From a checkpoint of a small sound classifier.
Model: 4.06M parameters, log mel input, arch nf_resnet, activation relu, depths [2, 5, 5], widths [48, 96, 192].
Training: nadamw at rate 0.0022, 30500 steps, batches of 192, held-out accuracy 100%.
Rows from block 2, named by matrix and row number. Rows with one number belong to one channel. Each number is 200 + 20 x the weight over its row's rms, rounded and kept within 0 to 999. All counts start at 0. After the name is the row's rms in percent of the matrix's.
# convs0: first 3x3 conv, stride 2 (model.blocks.2.convs.0.weight, 96x48x3x3, standardized in use), inputs 12-23, a 3x3 kernel for each
# convs1: second 3x3 conv (model.blocks.2.convs.1.weight, 96x96x3x3, standardized in use, transposed), outputs 11-21, a 3x3 kernel for each
convs0.11,108,196,186,195,213,201,208,215,210,217,209,216,211,195,202,192,191,189,178,187,189,180,191,189,191,181,174,184,215,223,217,199,189,199,215,199,215,194,203,194,221,227,219,194,209,204,189,183,197,197,190,193,201,196,201,201,203,201,208,199,196,204,207,205,191,189,181,195,187,189,202,202,203,229,210,215,207,186,196,222,203,211,190,194,187,209,202,196,185,180,175,193,186,190,207,197,197,208,198,200,183,176,170,213,210,211,193,192,192
convs0.12,096,188,199,194,222,232,226,207,217,212,205,201,203,207,206,211,186,180,177,206,194,208,205,185,205,234,209,234,220,216,225,226,233,231,218,223,219,183,177,178,193,203,204,198,205,204,182,196,194,217,230,230,204,208,213,179,183,179,196,194,194,200,199,204,151,154,151,200,199,196,188,189,192,208,218,208,221,233,220,224,232,225,197,194,195,206,218,208,217,221,211,215,217,214,245,248,242,220,219,221,200,205,205,174,187,190,209,213,215
convs0.13,097,213,210,209,211,209,214,217,215,218,173,167,164,193,191,191,207,207,201,228,231,228,216,214,207,205,202,202,202,211,203,206,215,212,222,232,226,182,180,181,171,170,168,170,167,169,168,177,175,199,200,189,235,230,228,231,222,232,213,210,215,220,217,216,178,189,174,182,186,171,215,211,203,200,208,200,210,219,216,206,209,207,235,232,230,234,238,236,190,190,183,213,220,222,171,170,163,247,246,237,186,186,177,218,214,207,195,196,196
convs0.14,100,200,206,204,210,223,218,216,222,224,191,188,193,148,146,153,184,184,185,208,213,217,228,225,230,224,221,225,203,203,201,205,209,213,201,207,209,173,180,178,165,169,167,184,170,172,190,196,200,221,218,227,193,198,202,210,212,204,206,206,208,220,217,215,181,187,192,203,198,200,182,182,184,226,234,225,227,228,226,227,234,228,191,197,195,183,187,173,229,238,226,198,201,198,235,236,230,195,198,202,189,191,190,199,204,205,199,202,211
convs0.15,100,205,205,211,201,204,207,212,215,223,206,204,200,181,182,183,175,174,172,205,211,208,194,199,193,183,198,188,200,205,207,179,181,186,208,221,221,202,203,205,187,190,185,204,207,203,219,220,216,201,205,203,188,187,185,186,188,185,217,220,213,196,205,199,193,191,189,233,235,226,178,181,177,206,201,215,220,210,222,198,188,200,193,183,185,224,219,218,199,197,204,216,212,207,219,217,222,208,203,200,229,229,228,212,215,208,205,204,201
convs0.16,101,206,211,210,218,226,219,214,222,216,216,213,216,223,222,222,191,183,192,180,176,183,235,231,241,214,217,219,197,195,199,182,185,190,198,200,203,205,198,208,212,208,213,193,192,196,180,184,179,219,225,220,193,194,190,227,229,229,220,217,221,204,205,208,194,186,192,247,242,245,188,187,188,199,203,205,211,216,216,212,221,219,217,218,223,232,228,237,176,178,182,170,166,169,223,227,228,206,214,211,175,177,180,195,196,198,211,217,217
convs0.17,102,242,227,225,225,217,224,230,220,226,190,193,198,172,168,182,189,193,185,187,194,180,200,215,208,182,201,187,210,203,208,203,196,198,226,222,233,189,203,200,164,178,174,204,218,217,227,218,227,181,173,182,180,163,175,185,190,188,168,182,174,185,196,192,209,218,211,211,213,214,197,194,196,218,199,201,239,220,223,221,196,203,232,236,221,194,197,180,227,223,201,221,215,217,208,202,202,217,210,209,200,213,213,244,242,238,210,209,219
convs0.18,101,216,215,208,216,212,212,210,212,212,181,185,186,199,203,209,183,189,197,227,235,237,208,210,220,208,199,207,200,219,216,194,200,203,204,216,217,210,211,218,160,144,143,220,211,216,215,214,212,198,202,201,187,189,187,205,215,220,208,214,220,173,181,183,222,226,224,154,152,150,196,187,181,217,219,213,235,241,229,219,224,213,198,191,187,209,204,207,201,200,195,243,247,238,203,212,212,183,182,181,157,161,169,183,176,170,223,222,216
convs0.19,097,195,199,197,198,207,199,214,216,216,210,211,211,212,209,211,180,178,183,191,186,184,212,221,223,190,195,201,189,199,199,194,197,203,186,195,197,166,173,174,206,201,200,194,195,195,207,209,206,223,224,234,172,175,175,190,187,194,196,194,206,220,221,225,218,219,224,198,199,205,194,197,194,208,203,207,203,200,206,221,219,221,214,213,211,221,221,212,228,235,236,202,200,194,227,232,234,205,208,207,193,197,197,199,197,201,195,199,196
convs0.20,100,211,199,201,196,188,189,201,192,192,179,173,173,200,213,212,184,189,191,213,223,214,197,210,205,205,228,215,198,199,196,185,192,195,175,171,172,181,175,177,188,193,198,188,189,196,184,180,183,192,192,195,160,151,155,200,220,220,196,217,220,188,203,208,215,228,222,176,187,192,172,182,176,215,210,213,209,208,211,210,208,211,231,228,216,210,207,198,216,210,208,235,237,234,198,207,207,126,132,141,191,191,191,180,179,181,190,194,195
convs0.21,101,201,205,208,220,222,220,194,193,200,188,188,180,205,210,205,200,203,202,211,210,221,220,218,220,159,160,161,210,214,210,217,216,213,185,193,197,180,177,179,195,195,192,179,173,172,198,202,205,196,206,204,197,199,202,193,193,196,194,187,193,182,183,185,218,217,216,249,245,243,193,193,185,224,216,222,230,221,227,213,207,214,209,203,196,233,233,233,196,195,195,210,206,201,216,216,213,195,189,190,210,208,211,196,204,202,228,226,228
convs0.22,098,208,207,212,194,200,193,189,198,195,217,215,207,211,208,203,216,218,215,185,196,186,214,225,212,193,195,193,210,229,225,192,202,202,196,208,206,208,205,204,217,215,209,190,184,185,202,204,214,205,206,211,209,212,212,210,225,222,175,188,180,164,171,166,185,186,185,187,188,183,215,210,205,219,215,214,193,195,191,194,206,204,209,199,194,234,227,224,206,201,200,201,208,214,201,205,205,208,208,209,205,209,214,185,187,186,196,191,192
convs0.23,100,204,203,198,201,187,181,209,207,208,185,182,189,175,166,185,215,213,215,201,192,195,184,174,174,198,200,211,211,206,201,213,212,212,212,215,216,177,178,178,224,233,230,191,193,201,163,161,161,203,202,192,230,235,232,196,196,204,187,191,189,193,208,207,194,196,186,224,231,222,206,210,208,198,199,196,190,187,176,198,200,182,197,199,211,207,195,209,225,206,198,196,195,198,220,213,193,256,256,237,240,242,228,231,228,216,162,155,156
convs0.24,097,206,202,201,223,226,228,237,228,228,199,191,199,195,186,194,205,201,207,191,185,195,177,167,190,226,213,232,191,195,185,202,200,201,213,213,204,185,190,205,192,192,200,179,170,167,161,164,171,162,166,174,224,221,228,192,191,193,200,195,205,215,209,219,157,175,157,186,197,194,193,199,190,204,219,212,210,216,215,216,228,224,215,215,215,192,204,204,199,210,216,193,192,186,176,181,180,221,224,230,163,169,174,203,210,215,193,198,198
convs0.25,100,214,220,212,226,231,230,210,214,214,186,188,187,176,172,171,205,209,205,211,204,214,207,206,216,182,173,186,205,207,207,219,222,226,208,207,219,175,182,182,204,210,207,176,176,179,224,228,228,213,214,214,225,224,222,176,167,173,194,195,196,184,182,180,230,229,227,199,198,194,199,200,200,212,219,208,211,221,211,214,218,213,201,198,201,236,235,231,199,193,184,217,218,214,235,238,231,205,200,200,191,198,195,224,224,221,204,206,209
convs0.26,097,193,197,199,222,223,225,220,217,220,237,232,225,208,209,205,219,217,210,196,199,198,235,234,230,191,191,185,190,198,193,204,205,207,208,212,217,174,170,174,190,183,181,173,173,171,190,192,190,208,212,205,195,197,198,195,190,199,228,221,222,199,200,198,195,195,193,207,203,200,199,193,194,211,206,210,228,222,232,226,217,230,201,196,197,244,241,244,212,206,204,216,215,219,220,222,225,226,224,225,178,178,179,189,191,193,199,199,201
convs0.27,099,200,190,180,198,199,199,214,208,201,170,167,192,216,223,229,163,171,181,198,183,186,227,236,231,232,233,229,219,222,219,186,193,196,203,210,205,195,207,209,188,195,204,200,209,208,239,235,231,217,212,215,188,187,183,166,173,172,205,218,215,189,198,192,203,205,199,212,221,220,157,149,158,204,203,193,210,211,212,218,214,193,149,146,152,227,218,211,193,189,199,189,189,182,221,220,215,180,187,188,239,252,250,168,147,152,207,217,210
convs0.28,099,186,182,187,196,204,205,223,227,228,204,201,204,171,174,175,199,207,204,217,221,217,206,203,196,205,202,211,178,188,188,202,207,212,196,205,203,195,196,201,191,184,189,196,182,191,206,212,216,190,187,191,206,211,215,193,188,194,214,216,226,246,243,253,217,217,216,201,200,197,180,174,172,206,204,208,223,216,229,217,211,220,175,171,173,165,163,156,209,205,200,177,178,184,194,193,194,189,189,202,171,172,174,182,176,181,187,187,192
convs0.29,098,188,204,198,203,205,201,197,204,201,177,176,168,201,197,196,205,206,213,196,177,193,213,206,206,181,173,164,187,189,197,216,216,215,214,219,229,176,170,162,218,226,221,210,219,213,200,189,185,190,178,179,217,219,210,209,193,204,195,179,190,240,235,235,182,171,173,181,185,182,244,249,231,194,195,204,190,192,196,173,175,174,187,191,187,179,184,190,200,198,200,226,219,221,198,195,203,237,224,211,195,187,185,223,229,220,207,204,189
convs0.30,102,190,202,206,194,200,199,208,212,219,206,212,210,194,196,187,213,207,204,190,185,195,244,244,238,218,217,213,210,223,220,205,212,213,211,223,221,176,171,176,180,190,183,187,194,192,207,213,213,223,230,232,209,212,215,216,210,207,203,195,195,179,181,185,202,208,219,195,195,190,190,192,192,206,214,210,224,230,224,223,226,222,193,202,196,170,179,170,238,245,241,192,194,190,201,207,205,244,248,240,162,162,162,197,212,215,205,211,207
convs0.31,106,207,207,211,194,200,198,206,207,206,195,202,200,177,186,187,183,185,191,194,203,204,185,199,190,193,200,191,220,224,223,201,212,210,190,195,186,194,191,190,205,208,214,171,166,165,212,214,210,198,199,197,204,208,203,200,203,204,199,198,200,207,204,204,181,187,187,224,226,225,211,215,209,229,232,230,225,228,223,216,222,213,177,170,177,180,175,177,192,186,191,189,193,188,182,186,183,224,223,216,182,182,182,203,203,201,201,202,196
convs0.32,101,203,203,204,214,208,205,196,191,193,185,184,190,218,214,215,207,203,203,165,180,180,188,184,187,187,191,186,203,199,206,200,195,198,181,182,185,139,143,148,196,199,199,215,217,215,214,217,222,176,175,174,198,196,207,206,210,205,205,203,202,214,211,208,183,185,181,172,181,175,201,215,204,211,220,218,207,219,215,189,196,197,189,193,194,224,232,227,199,202,197,208,208,219,165,164,164,196,195,198,185,182,182,205,212,211,218,221,216
convs0.33,096,217,207,201,211,207,213,220,210,215,195,194,192,204,196,212,223,220,217,216,221,232,203,204,215,196,202,214,204,191,197,202,198,203,221,217,220,205,219,209,163,168,164,184,195,193,217,210,215,193,178,184,195,183,192,216,214,220,201,214,217,223,232,226,222,222,216,200,194,190,193,191,196,208,202,206,217,214,223,206,197,205,209,212,205,189,204,189,234,237,216,201,204,208,200,190,196,214,200,208,181,186,184,216,209,208,207,205,206
convs0.34,101,205,206,205,211,218,216,220,227,229,220,220,218,188,177,187,211,209,209,200,194,202,229,218,229,211,211,215,203,195,196,202,202,207,192,191,194,185,185,185,160,166,168,158,140,149,212,215,222,221,214,224,216,214,216,217,213,203,193,199,191,210,212,208,201,198,206,185,179,187,202,197,206,219,223,218,200,202,207,223,229,230,193,197,206,152,155,152,199,208,202,163,171,177,208,207,207,217,215,223,194,197,195,205,212,217,156,153,156
convs0.35,099,200,198,195,215,218,219,221,218,213,208,213,214,228,240,238,207,211,214,218,210,207,215,224,228,214,217,207,186,200,199,186,191,186,203,203,201,206,208,212,181,155,159,180,185,190,203,207,210,204,209,206,191,193,192,200,213,212,225,231,231,210,207,198,228,227,227,206,196,198,195,188,193,205,195,189,231,232,224,216,213,203,206,197,186,242,237,228,206,204,208,235,235,223,215,217,212,183,181,183,175,172,172,170,156,163,203,216,215
convs0.36,096,207,213,216,197,207,199,208,197,206,209,207,207,181,180,179,169,169,173,224,213,214,224,217,223,187,184,183,195,204,198,195,204,202,211,213,209,137,143,145,199,195,197,193,197,197,196,198,191,203,202,209,190,192,188,190,183,185,190,180,181,223,222,217,211,214,213,186,187,192,213,220,208,233,228,235,197,193,199,212,207,209,191,190,195,227,229,221,204,214,216,199,191,183,209,207,208,201,203,197,224,224,223,214,205,202,198,203,201
convs0.37,099,208,203,204,209,215,210,221,226,222,214,218,207,202,215,202,173,187,177,193,188,198,225,241,234,185,189,189,205,205,206,213,210,220,219,220,228,210,208,206,208,215,203,194,194,190,213,216,221,209,217,216,214,206,205,172,180,191,188,193,208,197,199,208,230,230,234,180,179,177,206,197,197,202,191,194,212,203,215,210,201,203,204,203,194,218,223,214,197,201,192,207,207,212,197,207,202,235,238,236,165,173,172,199,192,199,212,211,217
convs0.38,101,201,207,202,193,199,193,201,204,197,209,213,203,210,213,207,179,179,170,180,179,183,226,235,237,192,192,193,214,222,220,174,181,186,187,181,192,200,194,199,188,182,182,216,212,213,204,203,205,205,205,208,169,170,173,189,192,196,198,197,203,175,175,181,211,209,217,185,178,184,169,169,166,214,205,208,194,197,199,197,199,203,210,205,195,207,202,199,166,162,158,206,207,209,197,203,206,169,170,180,178,176,181,148,137,142,221,226,231
convs0.39,103,217,217,212,208,215,212,214,222,220,209,212,210,167,166,164,210,216,212,191,194,195,199,202,207,210,205,212,216,211,212,208,209,218,219,217,226,191,193,190,190,193,193,186,171,174,192,197,196,238,238,233,198,199,196,210,207,203,193,191,197,196,192,193,195,188,190,208,205,207,156,147,151,234,235,229,220,216,220,218,218,219,180,167,179,200,190,196,203,196,195,222,219,218,248,250,245,191,189,188,190,198,196,201,197,194,197,197,201
convs0.40,101,193,200,195,208,214,214,199,204,207,207,207,209,197,197,197,208,204,201,191,194,188,246,240,240,208,199,204,213,206,214,192,206,202,186,183,186,217,214,210,190,188,189,176,168,166,183,190,185,218,219,222,177,176,168,208,201,196,215,208,201,204,193,202,216,213,219,198,194,196,225,214,216,190,190,183,202,205,203,222,230,222,202,203,201,210,207,202,229,232,228,201,198,196,226,222,225,159,153,156,181,184,186,180,181,181,223,228,228
convs0.41,106,203,202,199,216,215,218,198,192,199,189,191,191,157,158,167,217,220,217,203,199,196,218,233,219,206,228,209,186,194,194,199,201,198,171,174,184,194,199,199,176,182,177,198,196,191,180,180,188,214,217,219,203,211,214,193,198,198,231,235,228,191,202,194,199,195,194,225,229,228,210,215,209,218,210,214,221,210,215,215,204,208,196,195,187,186,180,176,197,192,192,192,185,183,212,202,197,173,168,171,210,214,212,197,196,193,227,224,223
convs0.42,099,206,204,201,234,235,232,221,223,219,215,209,205,206,203,205,205,200,197,210,202,213,207,201,215,212,215,223,183,189,190,205,209,217,222,230,232,196,201,196,178,184,189,202,205,203,207,204,208,199,189,192,198,191,193,183,177,180,189,182,192,216,209,219,216,213,207,215,208,214,204,199,201,189,189,187,218,217,219,226,224,222,216,215,212,218,225,217,207,208,208,242,239,238,217,214,215,222,226,235,199,198,198,204,206,211,206,209,213
convs0.43,103,208,208,203,216,221,218,229,233,226,187,195,187,143,156,152,194,198,198,205,198,210,191,193,195,195,184,194,211,210,215,199,198,206,209,203,210,201,195,193,191,194,197,166,162,156,193,195,192,185,200,199,184,194,192,177,181,191,191,189,202,216,210,221,170,168,170,229,228,232,163,164,165,225,224,225,232,227,225,221,217,219,184,176,177,178,176,175,222,217,217,187,184,171,186,194,195,179,186,185,199,205,213,193,195,197,200,201,201
convs1.11,088,165,164,157,172,192,193,216,218,219,205,200,211,233,242,244,211,205,212,209,224,208,222,241,218,168,174,156,209,221,211,196,204,201,190,198,190,202,186,196,190,186,198,197,176,177,169,173,186,241,253,258,195,199,198,228,217,224,158,143,155,204,190,206,203,204,197,217,218,225,190,186,194,180,199,208,215,210,196,167,186,191,219,237,230,191,200,176,229,236,229,209,197,195,197,186,187,195,176,172
convs1.12,111,202,200,199,210,209,207,191,189,185,177,181,173,183,178,168,205,200,186,242,232,246,219,214,230,231,229,236,196,198,210,174,170,178,202,196,206,179,187,182,195,199,190,187,183,180,186,184,195,163,155,162,226,229,233,219,217,212,231,229,226,190,185,182,217,215,209,168,166,163,200,204,205,213,218,222,184,177,185,198,204,208,213,219,234,168,171,181,214,219,220,204,203,203,195,188,190,178,169,171
convs1.13,105,218,215,217,216,208,202,171,177,177,209,208,204,209,208,202,156,150,154,245,232,234,215,201,215,187,183,193,232,223,220,221,215,215,185,177,183,191,191,186,215,218,214,183,179,190,195,190,190,194,171,174,192,188,189,192,179,182,212,217,221,196,200,193,191,181,184,207,209,210,175,171,181,188,196,197,200,204,198,185,176,180,197,201,213,211,218,238,167,179,193,199,194,202,214,199,218,170,163,178
convs1.14,103,213,212,201,214,223,224,196,195,200,214,210,211,216,207,202,180,184,179,196,174,168,193,171,167,220,205,197,226,230,234,227,234,236,214,217,225,197,192,200,199,194,197,197,198,196,207,204,207,186,185,189,211,202,210,186,185,185,188,192,195,206,212,215,201,196,196,192,188,189,184,179,187,193,200,204,198,200,208,201,200,216,220,226,220,158,167,159,218,225,223,201,208,214,184,181,187,210,201,215
convs1.15,094,213,196,195,230,230,234,217,212,226,208,207,212,196,186,199,222,218,220,182,184,185,207,204,202,171,165,158,208,220,219,221,242,233,229,236,240,215,204,201,225,224,226,201,194,195,197,193,202,219,208,204,211,195,191,242,221,228,174,177,173,198,189,200,166,164,168,227,214,216,198,190,199,175,199,201,228,227,221,204,206,211,216,230,236,208,211,203,189,196,192,214,217,235,160,163,172,196,197,207
convs1.16,110,213,210,204,217,216,210,232,233,237,221,213,218,175,163,172,181,172,175,219,213,209,198,201,201,217,218,220,171,175,175,220,221,225,220,221,224,197,203,212,177,178,176,191,184,181,212,205,203,178,181,177,227,227,227,228,231,229,216,206,204,216,204,202,223,221,216,178,175,185,196,203,204,168,168,168,232,234,226,201,211,205,205,205,203,227,233,237,194,196,202,210,210,220,188,187,195,212,217,222
convs1.17,095,210,211,217,205,210,215,204,201,214,246,242,239,154,156,159,223,230,233,209,230,220,225,234,223,201,214,208,181,184,180,199,215,203,194,193,181,194,173,170,234,230,220,199,192,193,184,194,192,211,220,225,210,207,203,206,185,192,188,183,184,174,163,176,172,167,175,221,215,214,191,180,187,207,227,223,211,223,214,224,222,225,211,220,225,207,207,210,201,196,194,193,192,204,209,209,210,226,224,231
convs1.18,103,210,210,202,187,171,161,212,215,208,198,185,178,185,187,183,161,155,162,177,169,176,197,181,181,194,191,195,171,166,171,198,190,193,197,189,192,194,190,187,205,207,215,202,205,211,178,174,178,207,195,194,193,192,188,154,146,147,218,218,218,209,208,208,202,201,199,218,202,200,218,227,218,205,218,220,179,183,187,162,173,175,169,182,184,181,193,196,191,204,199,226,225,220,235,219,222,185,170,172
convs1.19,098,220,204,201,254,255,263,177,182,197,192,192,195,208,199,203,190,177,177,195,192,196,185,180,183,192,198,197,213,225,228,206,207,206,223,231,236,197,190,198,189,187,192,214,207,208,222,216,218,216,211,207,201,191,193,236,235,237,188,184,186,214,213,218,249,247,243,208,200,205,195,197,206,161,170,162,194,186,182,201,205,211,214,223,229,213,223,221,231,241,238,213,208,214,166,161,169,202,198,211
convs1.20,103,204,218,212,198,197,199,195,200,210,225,218,214,197,204,202,195,198,196,195,197,203,172,166,176,196,196,196,226,226,220,191,186,188,202,191,187,186,168,158,231,210,205,238,236,226,205,210,194,221,221,217,196,196,197,174,170,175,195,196,202,195,208,209,227,214,215,252,249,245,190,186,188,202,191,164,218,228,213,233,214,204,182,193,199,191,204,216,226,224,228,178,157,163,199,181,192,203,185,184
convs1.21,099,221,220,226,189,185,179,167,165,169,240,239,244,218,224,232,208,210,208,203,206,205,181,166,167,212,205,194,207,200,202,191,191,195,211,196,194,198,188,182,202,205,204,196,189,189,178,183,187,239,229,234,198,187,189,228,218,228,238,251,255,183,183,181,209,210,206,209,207,212,194,188,192,235,248,237,193,197,196,193,190,189,193,197,194,221,220,219,166,155,150,214,214,220,192,183,188,204,202,207
convs1.22,092,190,207,202,203,215,214,183,204,205,166,149,160,231,228,239,218,206,206,192,210,192,173,191,175,169,188,175,212,230,220,211,220,219,196,210,201,206,205,222,253,246,257,220,205,214,238,251,233,188,231,221,186,217,216,177,180,189,225,193,205,211,186,186,199,200,205,192,191,198,184,196,201,214,206,202,194,207,201,178,206,196,209,209,186,161,170,160,185,196,186,207,195,207,216,197,210,215,198,201
convs1.23,094,161,147,144,195,184,180,185,178,176,188,190,195,199,212,215,190,199,202,204,217,220,199,206,198,192,193,192,216,214,220,188,197,196,202,200,195,190,199,200,156,169,185,196,203,209,149,165,171,208,212,220,213,211,209,197,179,182,207,215,217,200,199,213,186,190,191,261,262,259,215,205,211,201,211,211,196,202,186,172,172,175,199,197,204,175,168,170,206,193,192,209,193,201,210,214,208,232,244,247
convs1.24,107,215,219,222,201,209,213,185,190,198,187,192,186,207,208,204,213,216,202,239,234,243,212,210,217,223,231,231,219,220,231,211,208,212,205,200,203,193,189,180,182,178,173,207,193,185,205,206,202,176,183,181,191,196,185,222,221,216,203,199,201,219,217,212,221,215,217,219,220,212,223,219,216,219,222,219,237,240,235,201,208,206,209,211,219,198,200,199,206,211,213,195,182,176,199,176,172,178,158,156
convs1.25,109,229,227,224,225,222,222,200,194,195,216,208,210,193,191,195,211,216,215,210,212,215,211,201,202,218,215,215,189,196,194,164,177,176,176,176,183,175,169,169,178,177,177,215,213,214,184,177,177,188,176,181,207,197,197,241,230,231,191,187,194,196,184,195,189,188,191,180,171,176,192,192,205,192,208,207,210,221,222,147,158,159,186,193,195,155,163,158,215,209,209,197,201,217,179,173,188,239,230,243
convs1.26,105,211,224,226,195,192,180,176,175,170,194,191,192,203,200,200,172,171,176,237,224,227,195,174,175,188,179,176,199,193,190,221,212,205,195,189,188,196,197,199,183,186,189,207,205,215,202,196,192,231,219,222,184,182,179,187,193,203,216,226,236,206,200,205,194,192,191,232,228,228,172,171,174,200,200,201,190,194,186,198,206,193,206,209,210,215,218,215,207,208,205,193,198,205,206,196,204,179,173,180
convs1.27,094,193,193,190,213,213,212,211,215,210,173,169,181,216,215,232,224,209,222,208,218,210,193,192,177,183,184,167,211,225,225,222,234,229,204,205,200,210,215,223,216,216,214,200,200,193,197,206,202,203,213,218,178,177,185,199,203,209,219,216,218,198,182,186,183,179,176,266,267,265,201,196,197,209,210,215,202,212,209,225,232,225,181,188,194,210,209,211,211,206,200,222,230,245,261,262,264,173,175,178
convs1.28,098,222,221,216,206,213,207,186,187,180,214,210,212,189,186,187,204,201,202,217,216,213,220,232,230,176,182,185,181,168,171,207,199,199,194,186,186,229,229,228,170,172,171,173,178,176,200,223,233,165,178,177,214,217,217,193,184,182,218,219,212,204,201,195,195,198,194,227,229,220,171,175,170,206,213,222,204,208,217,169,171,178,191,193,192,203,200,192,184,181,176,205,212,204,175,184,174,196,205,200
convs1.29,094,181,171,171,207,201,190,220,221,207,162,168,180,202,209,212,191,191,189,167,178,191,220,232,246,190,191,198,198,201,205,204,202,204,223,225,226,178,190,178,132,160,168,224,219,225,156,178,186,236,252,241,205,216,213,224,191,194,227,226,217,213,210,205,154,158,158,212,218,218,181,176,178,189,215,214,203,195,192,203,207,207,197,187,208,196,193,198,199,195,202,234,235,232,200,209,205,154,157,158
convs1.30,099,203,198,185,231,240,239,190,191,197,170,177,191,200,198,211,210,195,183,213,196,193,219,209,213,220,205,198,222,229,227,222,227,220,182,180,186,178,178,190,190,204,209,232,237,244,231,231,246,211,202,209,156,146,166,187,174,183,234,238,225,204,206,204,180,177,177,175,174,179,182,189,202,211,233,227,179,176,180,207,203,218,207,217,216,209,217,205,173,186,190,193,186,201,184,181,186,210,215,229
convs1.31,094,212,218,222,205,219,215,227,226,236,209,198,213,184,170,171,210,203,208,187,201,199,215,215,207,193,202,194,187,192,188,213,225,218,193,189,188,220,206,209,231,231,242,206,194,195,203,214,210,213,204,197,198,197,197,222,210,208,199,203,207,183,165,178,184,195,192,217,206,210,199,203,208,180,192,194,171,152,156,198,211,211,169,175,163,220,223,201,196,195,181,216,217,215,206,201,202,221,212,221
convs1.32,107,174,171,180,230,240,242,224,229,230,161,168,175,197,200,200,182,190,190,197,194,201,198,215,223,230,245,247,235,233,239,228,225,233,205,206,206,185,182,166,206,207,190,188,186,176,206,226,216,202,223,210,214,235,231,222,205,199,221,220,204,210,209,200,202,201,197,200,204,197,219,207,204,208,215,210,208,210,207,235,239,239,235,231,235,179,178,176,212,211,216,220,207,198,199,192,185,218,216,208
convs1.33,107,219,221,223,200,209,220,196,187,202,206,202,200,170,176,170,210,222,218,195,205,206,188,183,186,204,204,201,221,217,219,222,220,215,202,193,196,182,177,170,214,212,203,176,169,167,207,219,221,210,225,229,199,199,192,232,213,216,184,181,182,165,149,162,178,174,178,179,175,185,202,191,193,211,231,227,188,196,191,204,199,201,195,200,207,177,167,173,211,204,212,209,206,214,168,159,159,197,184,186
convs1.34,093,218,221,221,196,210,208,177,181,182,208,209,215,223,219,218,207,221,223,201,200,190,218,214,203,201,192,182,238,227,217,234,236,227,192,189,192,203,206,211,217,209,200,187,190,194,212,224,227,175,179,184,184,188,187,218,208,206,199,201,201,199,199,206,174,172,177,196,206,206,202,201,207,230,239,239,192,203,209,215,221,232,219,219,204,181,183,168,234,231,226,186,196,195,176,180,173,203,202,205
convs1.35,106,211,215,212,184,166,155,202,207,194,203,198,198,232,227,227,167,164,175,201,189,187,192,183,178,186,196,206,191,191,191,187,167,169,187,177,171,168,174,173,208,204,206,185,196,208,192,192,193,243,248,253,189,184,185,208,207,214,205,196,209,229,225,222,184,181,186,232,237,240,226,235,230,186,190,192,186,203,190,174,181,167,202,202,200,203,202,210,189,186,185,212,210,211,236,219,223,189,185,182
convs1.36,087,191,168,164,256,258,267,193,193,206,182,190,199,199,187,187,189,179,180,190,183,184,213,204,205,188,196,197,222,233,240,193,198,194,183,193,203,225,216,219,184,187,192,218,214,214,231,228,232,222,209,206,214,198,198,252,240,235,179,182,180,209,207,212,199,201,208,219,206,210,193,190,203,164,184,182,221,205,199,199,208,218,201,210,221,222,229,220,209,216,213,225,217,219,192,191,196,198,193,211
convs1.37,097,225,227,227,190,193,202,191,195,202,189,192,198,218,217,227,212,212,211,173,181,178,214,224,207,180,205,202,205,216,208,190,183,186,183,190,192,219,208,215,229,223,225,222,220,229,204,197,204,214,224,223,177,182,180,201,208,219,227,205,214,207,196,199,215,216,220,212,211,222,176,181,180,163,166,168,199,203,201,153,170,160,212,216,206,197,194,177,210,221,216,190,165,180,174,152,164,215,208,211
convs1.38,105,206,211,213,162,151,143,203,205,205,187,176,189,221,222,227,179,173,180,183,183,174,163,163,152,199,220,218,184,198,195,173,166,165,162,161,161,186,186,192,205,202,196,185,188,190,219,220,215,199,208,213,191,191,196,158,157,161,199,184,189,202,198,204,185,188,189,245,237,237,214,223,230,233,230,228,219,230,226,204,219,214,212,218,216,191,185,190,214,212,215,210,211,214,204,198,198,213,210,213
convs1.39,097,180,182,176,189,192,190,184,184,190,212,208,207,214,199,196,199,199,193,221,192,195,209,197,197,200,193,180,181,191,196,173,185,195,189,197,207,197,193,200,205,204,210,171,173,170,216,203,207,175,164,159,222,211,218,218,223,226,155,161,166,171,167,177,181,180,173,217,212,216,177,177,185,196,193,199,227,236,245,199,205,206,229,239,230,191,198,184,222,225,218,201,205,216,200,190,202,222,216,235
convs1.40,096,220,226,215,210,218,215,200,210,210,204,197,204,193,183,188,208,207,212,192,184,167,194,194,181,231,238,223,202,209,196,209,209,199,182,177,177,191,195,215,203,192,196,169,168,172,188,189,180,218,228,229,206,212,218,181,176,177,176,174,180,221,214,219,191,196,193,176,172,182,190,197,201,196,195,189,214,215,218,214,223,227,220,223,209,235,233,218,214,211,206,186,194,199,186,184,188,192,188,198
convs1.41,097,175,174,183,204,201,193,201,202,209,228,232,238,184,191,200,196,203,210,216,227,222,195,186,184,193,200,195,224,211,202,214,215,204,225,218,206,201,197,193,173,179,177,182,184,187,196,205,198,239,235,236,233,228,221,207,195,203,196,196,200,152,150,159,173,174,178,186,187,189,167,158,167,229,240,238,214,231,228,198,186,182,186,181,175,204,198,197,196,181,177,198,207,211,191,194,203,216,227,239
convs1.42,103,239,250,253,226,224,209,184,184,182,233,228,229,181,184,190,200,204,211,227,231,222,213,216,215,201,190,184,168,166,167,215,213,212,228,225,223,190,180,181,206,207,211,190,181,190,182,189,185,175,181,182,198,194,190,207,203,218,200,190,204,204,191,196,215,215,223,211,205,208,200,199,200,199,201,195,190,202,203,227,233,229,200,214,212,202,213,212,236,242,242,207,206,212,193,184,191,198,193,190
convs1.43,096,183,173,178,203,212,210,236,223,228,198,190,196,199,189,194,223,221,216,214,213,210,211,200,196,181,182,173,202,203,205,175,187,186,175,168,169,198,193,199,223,242,248,201,196,195,187,193,208,209,201,207,190,176,184,209,200,205,207,213,217,169,149,153,215,219,217,184,177,178,182,175,181,187,202,210,194,192,203,194,203,214,198,206,192,220,219,203,179,174,173,176,181,190,177,178,183,214,221,232